{
  "targets": ["emotion"],
  "num_classes": 4,
  "embedding_dim": 64,
  "norm": "layernorm",
  "mlp_ratio": 4,
  "wave_strides": [5, 4, 4, 2],
  "layers": 12,
  "kernel_size": 7,
  "am_softmax_margin": 0.2,
  "init": "torch_default",
  "optimizer": "nadamw",
  "learning_rate": 0.0012,
  "beta1": 0.9,
  "weight_decay": 0.1
}
Rows from block 2 of a small audio embedding model, named by matrix and row number. Rows with one number belong to one neuron. Each number is 500 + 40 x the weight over its row's rms, rounded and kept within 0 to 999. All counts start at 0. Numbers have three digits each.
After each neuron's rows are labels from the 100 clips, of 14976, where the neuron reaches its highest value: "loudest band" is the band of the loudest frequency at the time of the peak; "top examples" is what is common among them. Only what is clearly more common there than usual is listed. The data: acted Russian speech (Dusha). In brackets: how many of the 100.
# fc1: MLP up (model.blocks.2.mlp.fc1.weight, 1024x256), inputs 0-127
# fc2: MLP down (model.blocks.2.mlp.fc2.weight, 256x1024, transposed), outputs 0-127

fc1.78:567535477469507496451498422477485495517544498557474464565465521513513542471495522439425501499381502466494451472540465450520474530475544494522436475438499515476519477507486455519468543507522472479495578460535495466517463483487431511540525522550514420512468528473500479477520449525465473496486515457554509504474415510439550537439536530426501506573591495506538472488445457487488518495534
fc2.78:481505506459568475477463493441485525526431506466497505547457468493580499500526494584553528458485512483514468537513533543483540529528450535534404475514501488476513548594538486492470451550465526528504555550500528502590472439473517552522555539523498504503558561542505490505419447441476556490515560497487510473525487522504512491571508441467496443447534419416562511475521539484472544486554
loudest band: 4000 to 8000 Hz (44)
top examples: emotion: angry (46)

fc1.573:487500546452546513575537522565415492472437537512491619491524515469498484512443413464520488469548430468477476500480506502489480475536525476496461568476483548508422506489518551506550521498532483558489557535492467535506391500511510563481514498592551468435497535526448506481520440465421548493492423560489476558546495444572479482504539455515563491519468501550528502513545530460505447436506
fc2.573:494423485455494529441468499536449525550471584550438605440475499524507538483476537462476530493506504548500463506511519524536437422528503485501524488386439462524413429510536457467536505508554417467497533427525498443460485505488456511504446541590473491444571487559512522492476516476459489526440490471498517494531496508508519465515486563461592500485490520498550498497466449569467502434516
loudest band: 4000 to 8000 Hz (64)
top examples: emotion: angry (49)

fc1.331:478550428540523580470470463453484508530532519413524512506536435559538466480446496543508501479503526444518557527481485485492517439481441506503461463536467506534451490489467527513487503511516426487505518502434412455467493518430531475441487501415451512513540490561492476493547463512461530477517514517557544523495426529576506486525509511552445449453527477576485511455417582476548494510553
fc2.331:548571514479454523531500526483532566557572434496493466530501496520551456493460469491505480533458458521474531551551539522522541510432520520483486565535558514452525530505473560524600489474517494490520520551500541467566546469477533464499567656520493544519503440522474562566462475460552542571472510508489505462529535472559583482461532548528533558512597482522498491468481541465464521448574
loudest band: 4000 to 8000 Hz (25)
top examples: emotion: angry (64)

fc1.165:554539484490474507479466432447544458483548462441474560469524471479526496532550393536506471537476469516510606533443535382514539542453481468494546456465502467534514538520456527475522538504510520490581537475505446466496492507477523451556462431503436503426480510467451478402446527514442550479541482503490560557522497506543500545500495564546531510538567508573512500441460523523493512473492
fc2.165:541538558512481433559533566474518475565500484519457487511498447591545507531431471477521511522440496502547467516524470535482527469490550504499460441533574474484489502490438589561539527545503543468577517488507496494546482490498556416430580505520490500513514444523421549484531463567557540531526511534557573494516575463505516466486518523574511511462524482434497505446568550481555512499559
loudest band: 250 to 500 Hz (53)
top examples: emotion: angry (59)

fc1.273:537533526552540506407536510491507493548484487492482482437541457526594508489468462513435512518557476485441498551473510544520489473481536504531447472496483456530510551530547469432580474411502519497460512506535505548528431487448517506445538430533539467480569492540502441521566563534458534490461465590536382479510537451556439520489432462506465469447495560512529524488544523492574471476536
fc2.273:511541529498513547519509475471578550445565423566467396452587552518493482495444459446500376546512525609503466571594458548502491512486492515458543564523514531493460522558504478527530524488509499572484483527514487541469499562487494560511492535520495461511556450474619484525510547514499566515518483528475561530466522517487541517518516528529514536551472523493491505474484502444527562499546
loudest band: 4000 to 8000 Hz (40)
top examples: emotion: positive (47)

fc1.565:503577511569498544443487368538518463472528479513399490555544432551558466466500501528419531523499470434474522479530518462526476498439499453521483507519446547487518458506519510585524547512513483478499547548533504525495448451507477559546568511509439481492543489443472515464513434457472526407531475471484510570536430457569560572520562507454498513493558497548481534494456528460556502521422
fc2.565:541540461495499545483518565502506504520463449533454499553476496487547494502444546464504556493485491535501438465510509498573530472486484608560407494513532542528508487557448486533500448565477537500508586526475493549587543477484478409507585526485531494507551522580482495524472399459568509521527541515496529508532467513481439497546504501518456509427526491438466512450530471455509520468523
loudest band: 4000 to 8000 Hz (48)
top examples: emotion: angry (40)

fc1.547:441539487465497569471469468482495502470505477480489534458551496502530417471514459409413426489550493534550551511512483480496507502455522447481570470515502435475487538600507519551433534420520469522479520453458485553530460471492498525517564492483522459539611529518487523522490551469486505491491500511613492479459432518601541512444470454423512462535479502509511480462516462431528507460456
fc2.547:488446489478516530530512506527446458450404440491464548465489447499523489501519513538526509493502481527540529497526478493520436418505440512460580521402494469464480505523481484491486518518511513451537439451449500473535543486427562455576539544600505556510544535476481515482567528449456508484515569570461475491494469536519490591546461529493426506480522515497446478453531509541469495488507
loudest band: 4000 to 8000 Hz (62); 2000 to 4000 Hz (29)
top examples: emotion: sad (56)

fc1.202:485609458536471562521442464525522524473513533490517549555552395449493543418466470537486489460495458505570503607448539472511561551522502462514506479502416536507512439493457519515524573512516470500459630519492510528484448532452488526500530547468437450474445520474484494437461499496514503487565457501541520587510427495548476510455512510587526422558503579561511536470510558490551488510557
fc2.202:549556537499450542523537569466481466467569484556486406533529529491560500498480459456526459568464422536466481431536473518468527547387570560498499526504563527480552496506471523587598499478478527408555454508494497463540490509462521442455580555510476516535528440541519565503538455520510552519478469546484590539536545589532517491512499572521536572509569512471485544458530550503563515479518
loudest band: 4000 to 8000 Hz (30)
top examples: emotion: angry (53)